From a checkpoint of a small sound classifier: nadamw at rate 0.00067.
Rows from block 11 of a small sound classifier, named by matrix and row number. Rows with one number belong to one neuron. Each number is 200 + 20 x the weight over its row's rms, rounded and kept within 0 to 999. All counts start at 0.
After each neuron's rows are labels from the 100 clips, of 14976, where the neuron reaches its highest value: "strongest on" is what is common among them. Only what is clearly more common there than usual is listed. The data: acted Russian speech (Dusha).
# fc1: MLP up (model.blocks.11.mlp.fc1.weight, 768x256), inputs 86-171
# fc2: MLP down (model.blocks.11.mlp.fc2.weight, 256x768, transposed), outputs 86-171

fc1.282,232,231,181,232,179,231,197,206,196,198,174,204,182,191,170,223,184,170,234,161,221,199,200,219,176,219,196,192,199,214,210,196,197,178,210,182,181,184,199,189,201,194,209,190,208,242,175,222,227,183,182,238,258,189,200,172,160,190,213,223,204,179,249,236,202,158,226,201,197,192,206,182,236,187,200,212,201,213,200,197,239,214,214,208,212,226
fc2.282,189,216,212,189,218,225,168,213,197,219,219,189,202,191,197,186,221,183,174,237,222,164,211,187,203,177,184,220,236,193,176,169,224,220,192,206,191,191,192,195,203,185,189,198,224,175,201,197,236,180,213,180,131,188,202,217,218,174,203,192,179,227,161,187,204,249,170,173,245,187,180,180,218,198,223,244,206,205,205,201,191,199,166,194,189,183
strongest on: emotion: positive

fc1.156,251,206,202,189,169,210,169,192,186,205,212,176,190,254,218,199,187,179,236,198,217,174,197,216,199,200,210,214,231,221,196,161,212,167,197,167,215,216,207,220,192,204,188,196,211,252,173,204,218,204,219,226,250,234,181,193,140,175,215,248,190,219,191,213,233,213,227,206,199,218,183,184,203,197,183,211,184,197,193,202,208,191,195,196,194,206
fc2.156,206,182,185,244,232,223,223,198,210,206,199,214,193,226,243,222,198,187,214,204,187,197,205,187,207,164,204,219,216,214,197,153,216,203,171,214,218,207,217,185,233,193,211,217,218,175,200,211,206,206,196,204,192,180,208,207,225,188,168,199,202,208,193,179,207,197,189,247,200,202,192,158,184,203,218,200,201,187,198,224,179,189,183,212,194,185
strongest on: emotion: positive

fc1.669,258,213,226,202,145,206,212,214,206,244,234,174,166,173,229,170,227,185,187,216,199,183,209,243,171,220,223,153,216,224,184,180,218,224,172,209,174,189,215,157,232,187,186,195,181,195,196,198,217,187,194,204,187,190,174,210,231,209,185,205,183,207,184,187,225,227,202,205,204,208,176,184,216,183,212,199,230,207,176,221,170,184,193,166,215,209
fc2.669,180,238,211,202,165,210,172,211,163,189,191,206,181,164,231,178,177,206,174,198,183,211,211,235,177,228,220,214,180,200,206,180,179,223,210,172,185,183,213,188,185,191,196,170,182,228,168,177,213,178,173,201,211,223,170,192,183,213,205,240,177,196,216,208,225,201,214,172,202,166,192,164,216,202,205,191,211,223,191,224,203,234,227,213,224,202
strongest on: emotion: angry

fc1.9,222,231,180,190,182,175,189,197,202,211,235,206,188,243,179,205,175,211,245,192,231,185,201,194,223,223,195,215,216,223,203,199,197,178,200,203,249,182,194,188,223,190,220,188,208,217,179,209,235,185,203,234,229,206,170,201,173,167,216,225,189,201,201,203,197,194,207,210,208,219,199,188,212,218,202,214,220,215,222,212,218,205,203,224,173,197
fc2.9,207,195,204,205,220,207,201,212,202,202,234,171,218,215,201,203,242,181,210,215,196,178,193,185,220,148,204,218,246,217,184,190,218,188,185,221,211,212,191,215,207,229,171,204,223,165,207,227,223,218,215,174,143,208,216,216,196,183,171,189,190,230,185,212,171,241,162,196,211,195,166,203,205,180,223,220,167,181,229,188,190,197,175,162,193,222
strongest on: emotion: positive

fc1.765,205,223,219,218,188,185,177,202,203,192,240,192,193,202,200,227,231,211,194,222,237,174,222,204,195,188,189,219,210,195,230,194,235,176,193,197,201,199,171,177,212,204,221,198,204,206,205,223,232,191,242,203,196,186,175,213,193,193,169,214,202,208,196,180,223,183,215,217,238,261,182,189,242,179,194,192,222,178,235,172,186,172,182,203,192,225
fc2.765,212,229,203,243,204,223,197,185,213,208,199,173,182,181,191,204,181,190,207,185,174,181,224,210,194,206,196,201,188,210,208,199,241,210,160,218,173,174,209,180,217,200,229,171,200,191,186,196,215,175,203,216,226,203,194,189,195,197,186,152,202,203,186,208,198,201,204,201,217,183,206,189,205,215,228,211,202,212,204,187,207,197,205,230,193,233
strongest on: emotion: positive

fc1.600,226,202,186,197,209,211,213,193,197,217,191,183,164,216,223,219,189,218,197,186,178,199,209,189,209,225,217,193,216,234,201,173,225,201,257,177,189,204,176,209,170,195,220,178,198,248,180,246,209,195,203,200,233,203,202,209,184,189,182,214,181,189,204,189,198,203,182,167,186,192,217,205,215,169,195,232,193,147,232,191,182,172,186,171,231,183
fc2.600,186,211,182,201,190,238,228,207,213,187,195,200,203,214,285,216,200,175,229,217,194,179,195,214,167,192,216,203,216,234,182,140,200,170,194,193,191,198,210,197,186,194,213,181,191,209,171,232,219,195,207,185,195,196,171,194,177,212,198,210,180,206,201,220,244,228,215,204,189,208,200,135,209,188,198,201,189,209,196,205,186,185,207,207,212,203
strongest on: emotion: angry

fc1.280,213,218,166,221,197,237,220,200,202,233,178,213,146,210,184,204,167,192,227,169,205,186,223,198,181,224,207,241,223,198,195,189,179,192,213,188,193,186,212,199,177,215,215,186,204,242,173,232,232,183,179,219,226,196,212,171,159,205,220,201,198,177,229,227,189,191,194,187,195,193,197,184,206,212,215,220,204,219,180,206,241,213,235,232,206,200
fc2.280,215,205,200,200,199,207,198,199,195,217,223,179,205,188,196,190,222,180,182,236,230,159,206,179,187,173,171,158,252,200,170,163,225,216,182,201,193,195,172,190,195,174,158,203,233,191,209,197,234,191,227,181,133,202,211,207,208,167,196,206,189,209,159,198,204,253,201,187,232,189,188,184,218,193,189,245,197,182,198,209,189,178,168,186,187,210
strongest on: emotion: positive

fc1.165,218,220,163,224,185,243,172,187,157,208,174,222,173,193,187,209,206,198,226,170,176,172,232,201,171,166,202,220,219,166,198,163,213,182,234,186,206,203,202,203,205,196,202,172,214,214,168,220,225,186,179,194,219,176,214,183,199,205,209,174,207,215,197,190,182,192,190,194,203,182,221,191,224,195,194,235,201,222,181,194,216,217,209,224,204,198
fc2.165,214,183,194,189,213,194,217,208,259,202,213,173,188,228,183,172,205,182,177,222,222,176,196,185,217,177,186,164,244,217,178,190,203,198,190,188,193,215,175,195,181,194,159,207,212,195,215,209,207,204,242,175,146,196,230,197,202,191,182,215,193,175,170,208,166,240,218,202,199,219,164,218,211,188,189,231,204,164,223,187,175,186,173,162,197,175
strongest on: emotion: positive

fc1.232,185,190,216,220,164,213,218,183,221,224,182,171,197,165,243,168,198,153,219,213,163,186,219,217,202,217,195,196,193,217,220,172,193,220,184,184,216,206,213,185,195,247,200,215,201,231,206,191,181,210,166,212,222,222,199,219,200,173,166,224,233,204,230,215,191,214,202,211,215,190,187,185,169,198,192,233,223,196,165,201,182,207,244,189,208,198
fc2.232,205,177,215,203,221,184,248,158,207,217,173,195,189,216,193,216,163,235,191,186,192,209,204,167,205,211,168,206,199,203,215,219,183,199,227,184,204,205,175,212,190,211,216,229,218,220,239,171,167,211,181,222,213,220,222,203,190,177,211,195,251,161,217,186,181,164,194,195,185,210,228,241,158,235,191,192,188,177,184,193,227,216,217,235,166,199
strongest on: emotion: sad

fc1.266,211,179,197,225,200,222,200,164,202,182,211,194,203,217,215,236,242,181,201,183,222,204,193,222,201,156,160,202,211,183,230,185,190,185,223,211,190,205,166,191,184,196,188,192,220,192,232,225,185,233,205,200,202,192,213,218,209,181,203,184,241,199,177,227,210,186,175,216,203,208,190,212,183,209,199,208,205,176,232,211,212,178,169,177,164,228
fc2.266,188,214,196,213,207,224,181,193,208,217,177,200,189,177,166,171,174,177,188,189,168,220,195,214,218,232,213,200,184,206,228,241,236,221,170,218,168,189,246,187,175,223,199,193,194,198,194,187,202,200,186,230,219,211,207,194,192,199,213,182,204,218,193,228,162,171,196,179,211,144,214,211,194,204,207,184,209,221,179,193,223,182,213,203,206,194
strongest on: emotion: sad

fc1.699,215,208,191,188,166,225,203,193,207,210,195,180,196,244,220,211,212,184,216,215,213,160,208,223,194,175,204,199,225,233,179,176,237,158,211,181,239,211,183,214,191,213,210,189,200,226,185,238,223,198,228,211,218,195,192,215,158,201,189,239,184,218,219,183,234,220,227,188,213,230,168,191,201,199,200,216,206,191,218,177,174,200,183,187,195,208
fc2.699,210,194,188,233,230,188,234,183,161,195,190,202,202,189,225,208,193,180,226,192,205,167,196,176,204,179,186,206,215,219,186,177,217,207,171,242,203,208,233,233,202,209,214,193,215,204,207,216,208,196,190,196,204,176,200,208,184,194,181,179,205,213,201,212,251,209,219,241,189,202,200,173,188,214,219,198,170,174,211,185,199,171,219,227,189,236
strongest on: emotion: positive

fc1.228,182,241,221,207,202,204,175,206,203,193,201,204,205,215,199,203,208,195,218,220,242,211,188,224,165,211,188,200,170,205,263,222,173,197,178,161,229,227,198,169,180,188,193,198,184,227,182,201,214,199,220,268,245,196,194,178,183,199,187,219,218,189,204,206,218,151,251,209,199,219,227,187,231,204,185,163,218,198,208,203,178,184,202,193,211,173
fc2.228,196,208,184,174,181,178,177,205,180,225,256,193,188,179,215,178,209,219,169,223,199,185,205,201,222,182,210,191,227,185,215,166,184,201,215,203,205,214,204,202,210,226,160,208,213,184,201,210,227,219,207,208,168,217,209,202,188,189,181,228,198,225,173,182,198,222,181,213,223,217,173,181,197,201,197,208,191,180,227,221,192,234,195,159,193,222
strongest on: emotion: sad

fc1.604,225,178,207,192,186,145,222,178,166,216,216,216,190,231,218,200,198,235,191,208,220,163,191,207,229,189,189,219,230,218,198,193,194,224,214,203,182,179,222,225,200,197,187,212,199,249,232,222,198,216,225,212,192,215,186,180,178,195,208,209,238,199,218,228,217,200,208,196,198,223,167,197,190,211,212,182,207,170,222,170,209,187,234,193,179,207
fc2.604,156,203,167,211,202,225,191,167,210,222,176,223,216,207,177,240,177,190,254,204,196,215,206,188,183,200,187,208,188,206,240,230,190,173,200,196,217,197,186,182,212,210,217,218,219,185,215,219,197,219,186,237,220,183,222,204,196,184,205,191,229,201,215,218,186,162,180,192,216,179,237,207,171,226,186,181,191,245,187,212,218,234,206,225,173,210
strongest on: emotion: sad

fc1.8,197,216,212,195,214,192,215,160,190,224,189,184,178,225,217,208,215,236,193,234,224,197,196,218,175,168,176,174,192,216,251,204,181,193,209,175,209,212,188,166,215,197,192,203,218,192,209,206,197,202,205,242,201,187,211,190,194,180,190,177,232,195,196,174,204,180,220,184,206,235,229,192,206,214,190,180,205,205,201,200,160,222,199,188,166,202
fc2.8,211,213,179,208,176,206,195,176,208,227,236,197,186,177,167,169,218,159,184,200,192,202,201,203,201,194,199,192,222,195,222,187,225,199,177,206,167,174,204,173,177,227,163,203,219,196,201,208,218,221,218,231,206,196,218,185,194,177,197,210,212,212,184,220,191,200,215,211,216,201,198,205,198,210,166,196,218,206,203,213,209,192,197,175,183,236
strongest on: emotion: sad

fc1.618,236,199,232,228,204,208,219,201,178,223,177,190,212,227,218,216,206,202,208,198,195,194,195,236,160,210,202,188,242,241,184,170,210,200,241,197,182,213,204,187,196,220,194,204,211,215,184,211,210,201,211,210,219,186,205,209,202,179,191,186,197,200,210,171,235,233,189,182,201,221,225,206,210,177,196,201,199,173,203,186,199,173,189,199,199,228
fc2.618,204,206,200,212,200,223,214,192,232,196,195,198,221,204,287,212,173,194,215,217,185,193,207,209,195,210,202,180,195,206,193,133,198,218,200,190,185,212,182,207,215,158,221,196,192,211,185,194,204,195,190,201,210,203,178,200,224,201,179,206,197,197,198,167,235,205,211,212,197,208,210,151,199,195,186,192,181,209,188,214,180,188,205,231,200,183
strongest on: emotion: angry

fc1.121,221,179,215,205,177,229,187,171,197,228,198,160,194,222,209,204,230,193,211,189,179,194,217,228,219,168,192,226,194,211,228,191,215,182,233,179,208,234,211,201,219,245,217,205,185,216,218,245,181,212,204,240,238,210,217,200,214,204,168,223,237,227,214,207,191,175,182,209,218,239,174,214,198,192,207,178,180,188,215,191,200,197,198,168,181,234
fc2.121,239,209,221,208,160,214,195,211,230,198,210,167,172,206,181,187,202,174,184,182,155,195,205,230,226,206,212,217,185,233,210,197,189,202,199,192,201,203,235,182,218,245,209,173,173,218,182,198,204,178,184,186,222,226,190,208,196,202,172,231,180,213,212,208,163,207,181,235,189,210,178,216,219,180,217,215,200,180,203,211,223,203,201,190,218,239
strongest on: emotion: sad

fc1.561,217,209,177,212,218,192,223,196,211,213,186,182,190,207,221,216,174,211,173,188,174,193,218,210,188,237,216,193,222,238,206,177,218,193,247,193,192,208,180,224,164,197,207,185,216,240,172,239,210,210,198,211,231,212,205,214,164,179,181,183,189,185,193,191,213,199,169,162,194,202,227,216,210,152,183,218,207,152,238,169,196,179,182,193,222,199
fc2.561,208,208,174,202,199,224,213,209,213,193,187,209,214,216,281,211,197,175,237,218,195,190,200,209,185,182,214,203,204,220,191,128,192,169,200,201,208,188,206,197,210,185,205,186,186,204,168,231,217,198,204,196,204,191,187,184,194,212,199,207,176,217,202,202,232,219,219,204,196,216,199,135,214,185,180,199,183,214,188,212,183,197,209,206,208,189
strongest on: emotion: angry

fc1.200,194,202,205,179,202,196,208,197,230,209,186,198,222,195,242,239,187,223,197,233,191,205,212,192,195,235,211,179,166,220,213,185,196,196,232,203,202,234,160,232,151,198,207,215,199,256,163,211,222,219,199,199,225,227,224,230,153,186,181,209,185,184,193,191,208,193,192,168,217,192,213,206,204,166,182,196,188,152,221,188,199,201,186,204,218,202
fc2.200,188,233,198,177,176,194,164,229,181,195,182,199,228,196,257,190,212,201,204,228,204,189,189,229,201,203,229,206,201,185,195,149,188,200,211,187,190,208,239,222,197,181,188,173,186,223,159,201,225,189,193,195,193,219,152,186,188,212,206,215,164,226,209,206,242,222,204,211,214,202,187,137,237,176,181,195,174,205,183,214,199,194,203,177,230,190
strongest on: emotion: angry

fc1.383,195,209,202,220,188,192,196,189,223,213,202,225,173,189,238,248,224,213,188,208,204,193,225,197,227,193,182,202,186,212,243,177,189,186,224,214,184,243,197,220,195,229,208,211,190,224,214,235,188,195,177,195,201,202,225,208,171,198,145,207,220,244,223,223,194,198,190,181,208,210,181,199,192,192,205,224,199,151,207,172,204,229,231,205,198,205
fc2.383,189,230,219,202,173,201,178,200,189,182,185,194,205,201,196,208,174,218,172,182,170,252,190,230,197,242,222,229,154,179,226,231,182,219,213,168,199,206,218,210,200,222,221,170,174,196,178,181,182,187,172,207,234,221,173,218,197,216,220,211,197,193,218,203,190,165,169,202,192,176,217,216,203,207,219,162,185,235,191,207,217,215,209,215,210,221
strongest on: emotion: angry

fc1.1,211,234,193,213,173,185,187,211,218,222,180,196,175,244,175,230,181,216,212,205,208,192,184,217,193,221,193,182,218,241,193,207,186,163,207,169,214,223,206,187,225,193,236,175,189,200,190,232,214,157,175,214,206,210,192,212,187,189,214,223,186,189,226,225,193,224,191,217,199,199,204,195,234,198,191,225,197,228,208,204,236,217,195,206,216,216
fc2.1,213,204,203,186,197,213,198,210,174,207,243,184,195,168,190,163,218,185,193,227,213,165,202,174,206,169,194,195,245,181,182,176,220,225,216,202,188,209,157,221,194,194,157,199,223,199,209,197,224,203,227,175,137,202,216,190,210,181,174,220,187,200,162,189,183,246,215,187,213,190,177,209,218,193,193,223,184,183,207,212,186,195,201,188,196,209
strongest on: emotion: positive

fc1.614,214,224,179,241,190,221,183,203,195,214,200,187,194,200,187,231,247,178,198,183,219,181,230,216,158,173,186,219,211,200,211,184,208,151,218,202,234,201,199,163,219,174,227,180,212,194,210,257,204,187,214,209,200,167,214,186,197,202,191,195,198,236,188,190,215,202,193,191,209,239,218,196,222,174,210,215,205,197,222,189,215,181,173,214,207,228
fc2.614,225,229,189,197,179,218,181,204,179,204,233,201,167,161,162,158,210,164,182,193,212,180,207,199,203,215,195,195,216,220,188,202,224,219,175,230,164,182,194,161,184,189,193,171,201,198,192,202,217,182,204,202,190,170,191,179,212,196,196,199,184,203,184,222,189,221,230,183,199,175,183,202,221,198,202,219,235,219,200,236,215,190,206,214,206,191
strongest on: emotion: positive

fc1.83,195,190,204,221,218,174,155,202,197,215,180,176,214,225,193,248,219,217,195,228,207,179,190,198,190,158,179,205,238,185,191,165,202,167,215,180,223,236,194,198,194,200,204,205,211,173,212,203,214,188,220,189,177,187,204,235,219,183,205,179,192,209,197,196,221,240,174,222,222,221,199,195,219,164,194,224,199,175,225,177,184,213,156,150,177,216
fc2.83,254,187,214,197,181,199,209,209,200,212,226,186,175,196,209,185,226,197,192,212,231,151,197,204,216,174,176,199,234,195,162,172,197,203,198,236,212,205,207,216,209,183,190,194,219,208,210,199,224,189,190,174,176,199,192,207,200,185,182,193,186,205,204,213,245,239,213,236,202,216,175,190,228,175,226,246,211,175,223,187,211,174,185,185,206,213
strongest on: emotion: positive

fc1.169,197,180,211,224,187,169,191,191,178,218,244,236,185,238,216,220,192,212,205,202,215,187,183,215,206,170,207,229,232,193,182,197,224,191,215,207,205,180,216,231,210,206,184,196,211,202,222,249,208,212,225,211,204,201,168,192,192,219,223,165,219,217,199,240,247,221,184,202,208,204,191,189,196,195,230,190,221,200,246,155,188,173,183,172,182,218
fc2.169,167,215,174,203,176,194,172,188,227,216,193,216,214,191,221,198,196,186,243,212,178,213,203,215,202,210,220,199,180,202,244,216,215,187,170,208,223,187,224,183,213,230,190,200,192,190,191,210,207,220,217,232,224,202,211,202,193,198,194,168,211,218,201,209,167,169,190,194,217,194,208,187,178,208,185,174,212,242,178,205,203,196,233,194,193,205
strongest on: emotion: sad

fc1.680,234,232,180,202,178,217,216,195,175,210,213,206,183,207,168,215,171,213,222,166,222,211,199,224,167,219,202,200,207,205,217,183,167,200,226,196,202,172,199,174,228,204,200,190,216,218,181,190,224,179,185,237,240,198,177,189,174,190,208,247,201,180,224,205,189,160,224,203,206,201,227,189,220,212,209,203,193,221,185,223,231,226,237,229,204,215
fc2.680,238,208,212,198,202,214,200,222,217,192,237,174,208,196,208,188,210,177,171,215,203,185,192,188,214,177,208,145,225,211,183,157,218,236,196,208,200,221,158,207,226,190,162,198,201,180,187,193,221,199,213,174,155,215,209,210,217,190,183,209,181,198,159,189,172,228,205,194,199,198,178,200,215,187,201,222,189,174,198,218,160,188,181,181,202,197
strongest on: emotion: positive

fc1.524,211,196,179,177,171,190,215,188,171,205,199,179,173,242,220,197,181,199,212,211,225,186,197,212,209,230,182,208,204,263,175,207,202,196,166,178,196,189,210,195,178,190,214,198,199,255,187,200,199,216,194,225,224,231,168,208,149,202,199,225,204,184,210,227,245,205,198,211,184,217,194,194,189,226,187,200,165,213,188,196,208,195,227,214,194,206
fc2.524,179,174,200,212,237,202,222,183,211,212,230,196,194,215,201,218,210,194,187,209,212,174,212,172,181,177,175,187,227,172,194,190,195,175,168,208,208,202,184,178,175,224,190,224,236,174,232,213,194,215,226,199,178,162,215,221,198,174,201,170,220,206,195,210,232,213,192,214,209,215,213,197,184,212,213,233,218,177,238,204,209,210,157,171,173,202
strongest on: emotion: sad

fc1.43,218,239,213,204,175,202,197,210,181,200,202,201,178,194,212,161,240,169,220,213,210,199,202,240,191,206,211,185,198,200,191,205,200,209,183,173,199,202,206,181,192,188,190,177,163,213,166,184,200,188,200,216,208,212,166,179,240,211,196,181,183,189,230,206,226,209,225,226,204,193,152,195,245,195,180,178,232,239,163,216,184,169,203,183,211,191
fc2.43,190,222,212,203,167,181,175,224,195,181,222,191,193,191,247,193,191,225,187,193,164,214,218,229,201,218,225,245,173,218,214,189,176,194,216,170,223,209,200,216,191,250,209,176,175,220,173,205,196,205,206,200,226,248,178,211,187,222,171,258,180,214,192,190,216,188,167,172,206,202,184,188,209,186,202,187,191,206,196,195,174,238,223,194,222,233
strongest on: emotion: angry

fc1.55,201,202,209,204,192,192,230,180,211,220,238,179,170,207,233,203,201,193,196,216,199,178,214,189,177,175,182,208,193,215,230,200,227,200,211,162,215,235,178,218,202,209,218,205,208,234,224,239,187,198,213,214,191,226,209,166,174,183,180,239,234,189,188,189,202,184,194,182,223,222,171,201,206,214,204,203,208,173,214,189,203,173,199,215,177,223
fc2.55,206,222,233,190,164,211,208,220,237,172,254,188,177,168,243,184,190,208,176,193,160,186,198,217,221,219,221,175,179,216,196,200,228,228,184,226,196,210,196,208,212,221,217,161,172,210,177,198,202,178,203,174,205,225,161,208,196,215,181,218,179,206,197,198,177,210,187,173,191,199,190,188,215,189,235,210,217,184,204,199,197,176,211,208,227,195
strongest on: emotion: sad

fc1.415,249,210,183,210,217,176,210,201,217,214,198,201,235,244,197,223,159,214,219,194,199,184,192,209,216,209,218,204,222,235,200,171,197,211,231,224,218,217,187,223,207,216,185,199,227,226,157,202,230,214,210,234,242,206,202,198,157,166,209,196,189,180,189,190,200,193,221,214,211,217,232,214,202,164,201,192,185,171,227,185,220,205,212,243,184,217
fc2.415,208,188,208,192,224,193,199,210,227,211,204,197,218,218,247,214,208,205,229,222,206,188,179,195,222,186,205,192,212,220,197,151,207,214,178,233,221,217,217,183,247,180,211,210,196,181,190,206,205,199,197,205,188,170,184,197,244,199,184,194,190,220,213,176,213,208,194,239,203,223,209,157,208,187,205,203,204,188,209,209,167,179,199,207,202,167
strongest on: emotion: angry

fc1.259,232,230,206,191,189,189,199,199,222,198,213,210,191,228,189,218,173,213,231,196,237,215,207,213,214,237,175,170,189,243,206,207,185,190,224,196,215,210,155,209,199,184,215,200,196,248,177,201,223,174,198,249,254,210,189,229,165,161,187,233,191,185,213,207,203,174,238,205,207,213,196,204,219,202,208,199,194,194,210,186,203,210,214,237,193,218
fc2.259,196,203,212,177,208,200,166,224,187,221,218,168,224,206,187,184,235,207,208,235,218,183,192,194,202,156,199,222,246,178,187,169,212,198,201,197,220,203,201,212,209,203,165,205,217,167,198,195,234,210,211,191,141,199,215,203,229,177,205,174,181,228,182,182,184,242,161,210,236,193,167,180,218,184,208,223,182,195,216,194,208,205,156,156,201,178
strongest on: emotion: positive

fc1.682,215,196,219,184,210,195,221,191,221,211,204,179,202,199,235,219,221,237,179,204,179,193,204,163,227,190,215,178,175,217,232,185,227,209,212,208,203,229,156,224,191,216,199,205,199,222,175,233,209,205,221,204,210,219,237,228,164,174,183,199,187,194,182,197,184,179,200,180,209,219,210,221,189,198,193,213,179,152,224,185,188,189,185,179,199,197
fc2.682,187,241,208,177,175,195,165,254,195,165,198,200,218,207,223,194,214,193,171,210,201,209,173,231,205,210,237,197,195,170,196,175,198,193,199,188,197,198,236,219,200,178,192,162,177,194,154,211,228,169,205,168,186,211,157,190,201,223,237,206,150,222,196,222,187,219,197,205,200,199,192,151,249,167,194,203,196,199,204,182,213,184,186,175,241,179
strongest on: emotion: angry

fc1.564,238,217,199,231,195,196,203,199,199,200,195,200,184,216,215,220,195,205,187,185,200,196,225,180,180,204,195,187,196,195,254,179,181,152,181,172,233,200,178,164,216,229,225,197,186,193,216,214,211,200,239,213,235,201,199,194,202,199,178,227,220,219,197,184,189,167,240,193,196,263,184,193,201,204,185,194,193,190,191,217,191,216,185,210,185,223
fc2.564,203,228,209,204,178,212,188,221,184,185,231,198,190,188,219,164,251,171,196,201,200,200,176,235,201,206,235,209,203,198,209,199,225,204,171,213,174,185,242,178,187,214,180,166,176,185,168,221,220,203,214,195,194,183,169,189,219,222,218,174,177,225,199,253,195,207,202,223,193,194,177,181,224,180,216,180,231,209,218,213,188,160,191,158,221,207
strongest on: emotion: angry

fc1.201,233,191,195,233,208,166,206,197,211,206,219,234,178,258,203,225,187,206,221,180,190,222,177,206,236,207,210,242,224,220,178,201,235,218,203,221,214,177,213,214,187,207,204,180,203,187,180,225,227,177,187,208,208,196,176,190,191,198,222,177,192,205,200,208,189,210,173,189,188,186,208,204,205,185,241,197,246,192,236,183,204,180,178,213,192,188
fc2.201,190,246,176,196,172,214,166,225,169,195,197,210,206,211,231,199,195,190,195,231,220,211,181,222,179,202,237,197,215,192,213,182,201,205,217,192,195,197,176,199,180,170,156,175,180,188,163,210,236,183,198,202,167,199,186,171,191,215,207,211,168,180,195,200,211,220,209,184,202,164,183,166,228,187,186,171,209,229,195,210,193,198,190,187,217,203
strongest on: emotion: angry

fc1.240,201,200,230,192,186,183,212,192,198,226,214,173,170,204,235,180,224,206,179,206,202,188,196,197,197,182,194,223,188,210,241,193,192,209,233,173,180,216,207,210,211,238,208,199,202,239,214,223,184,209,200,219,214,211,207,170,189,193,187,223,239,202,202,200,204,185,199,202,217,233,164,198,199,218,203,204,193,174,214,196,212,179,195,184,171,203
fc2.240,212,218,217,219,182,197,206,204,230,186,215,183,148,189,212,214,182,212,193,177,158,203,208,209,222,239,210,192,174,220,206,204,192,206,185,192,194,204,227,179,199,241,251,172,182,218,179,203,197,174,177,190,226,231,169,239,188,208,196,202,189,207,227,227,198,194,154,218,198,206,209,205,203,195,242,216,191,204,184,199,222,202,229,221,215,229
strongest on: emotion: sad

fc1.728,172,227,213,231,199,168,163,209,204,193,187,211,203,232,206,209,238,188,208,222,232,198,188,216,208,217,174,207,169,228,233,216,190,201,186,180,194,197,184,188,163,187,234,213,173,234,181,226,207,195,216,232,235,199,186,239,227,187,185,204,210,204,201,241,211,165,209,203,229,221,191,195,227,199,186,193,211,186,228,150,176,169,185,222,198,178
fc2.728,161,199,191,187,192,192,185,186,202,237,219,191,228,163,217,193,216,226,191,238,195,187,204,178,197,171,197,173,225,163,223,190,196,197,180,183,194,218,212,212,216,226,169,220,226,168,217,201,224,236,193,222,164,209,223,202,200,182,206,202,214,234,177,182,198,215,179,195,239,190,202,173,180,206,177,208,169,191,197,215,204,228,175,173,181,199
strongest on: emotion: sad

fc1.245,233,222,203,199,184,230,185,190,173,190,206,191,189,183,183,217,184,206,199,171,192,204,223,218,199,219,195,210,172,201,198,194,213,212,224,183,197,215,193,204,191,216,226,178,195,239,178,204,218,179,186,212,256,214,201,197,174,202,198,226,204,184,227,184,196,156,221,185,184,192,214,202,233,199,212,231,214,213,201,186,198,210,235,219,206,230
fc2.245,193,190,186,184,219,217,199,204,218,217,211,193,199,237,176,202,222,193,197,236,224,160,217,176,209,154,178,209,235,221,181,182,207,173,227,187,230,198,164,198,222,178,202,214,222,181,218,213,218,206,225,188,152,180,231,216,195,177,185,211,193,211,179,189,204,241,186,217,234,237,170,204,200,204,204,236,189,193,206,201,198,177,143,187,184,196
strongest on: emotion: positive

fc1.764,265,211,236,204,166,194,216,214,201,231,238,178,193,174,213,166,220,175,189,210,187,183,207,237,189,224,217,153,209,222,195,175,209,224,165,212,192,206,214,150,242,191,188,200,165,192,176,191,212,190,200,202,203,202,171,206,235,206,189,214,183,216,197,182,205,221,220,230,195,208,185,201,203,190,203,204,240,209,183,213,167,170,200,186,220,203
fc2.764,170,230,198,189,172,189,183,211,165,194,202,190,179,179,253,168,179,219,191,211,175,204,218,229,195,222,218,245,176,227,210,171,186,210,233,145,197,187,199,199,177,212,200,178,177,241,171,199,205,194,193,204,212,232,177,199,187,211,180,255,177,192,210,200,227,204,178,188,212,188,181,164,217,197,185,192,192,222,196,212,187,227,223,199,214,202
strongest on: emotion: angry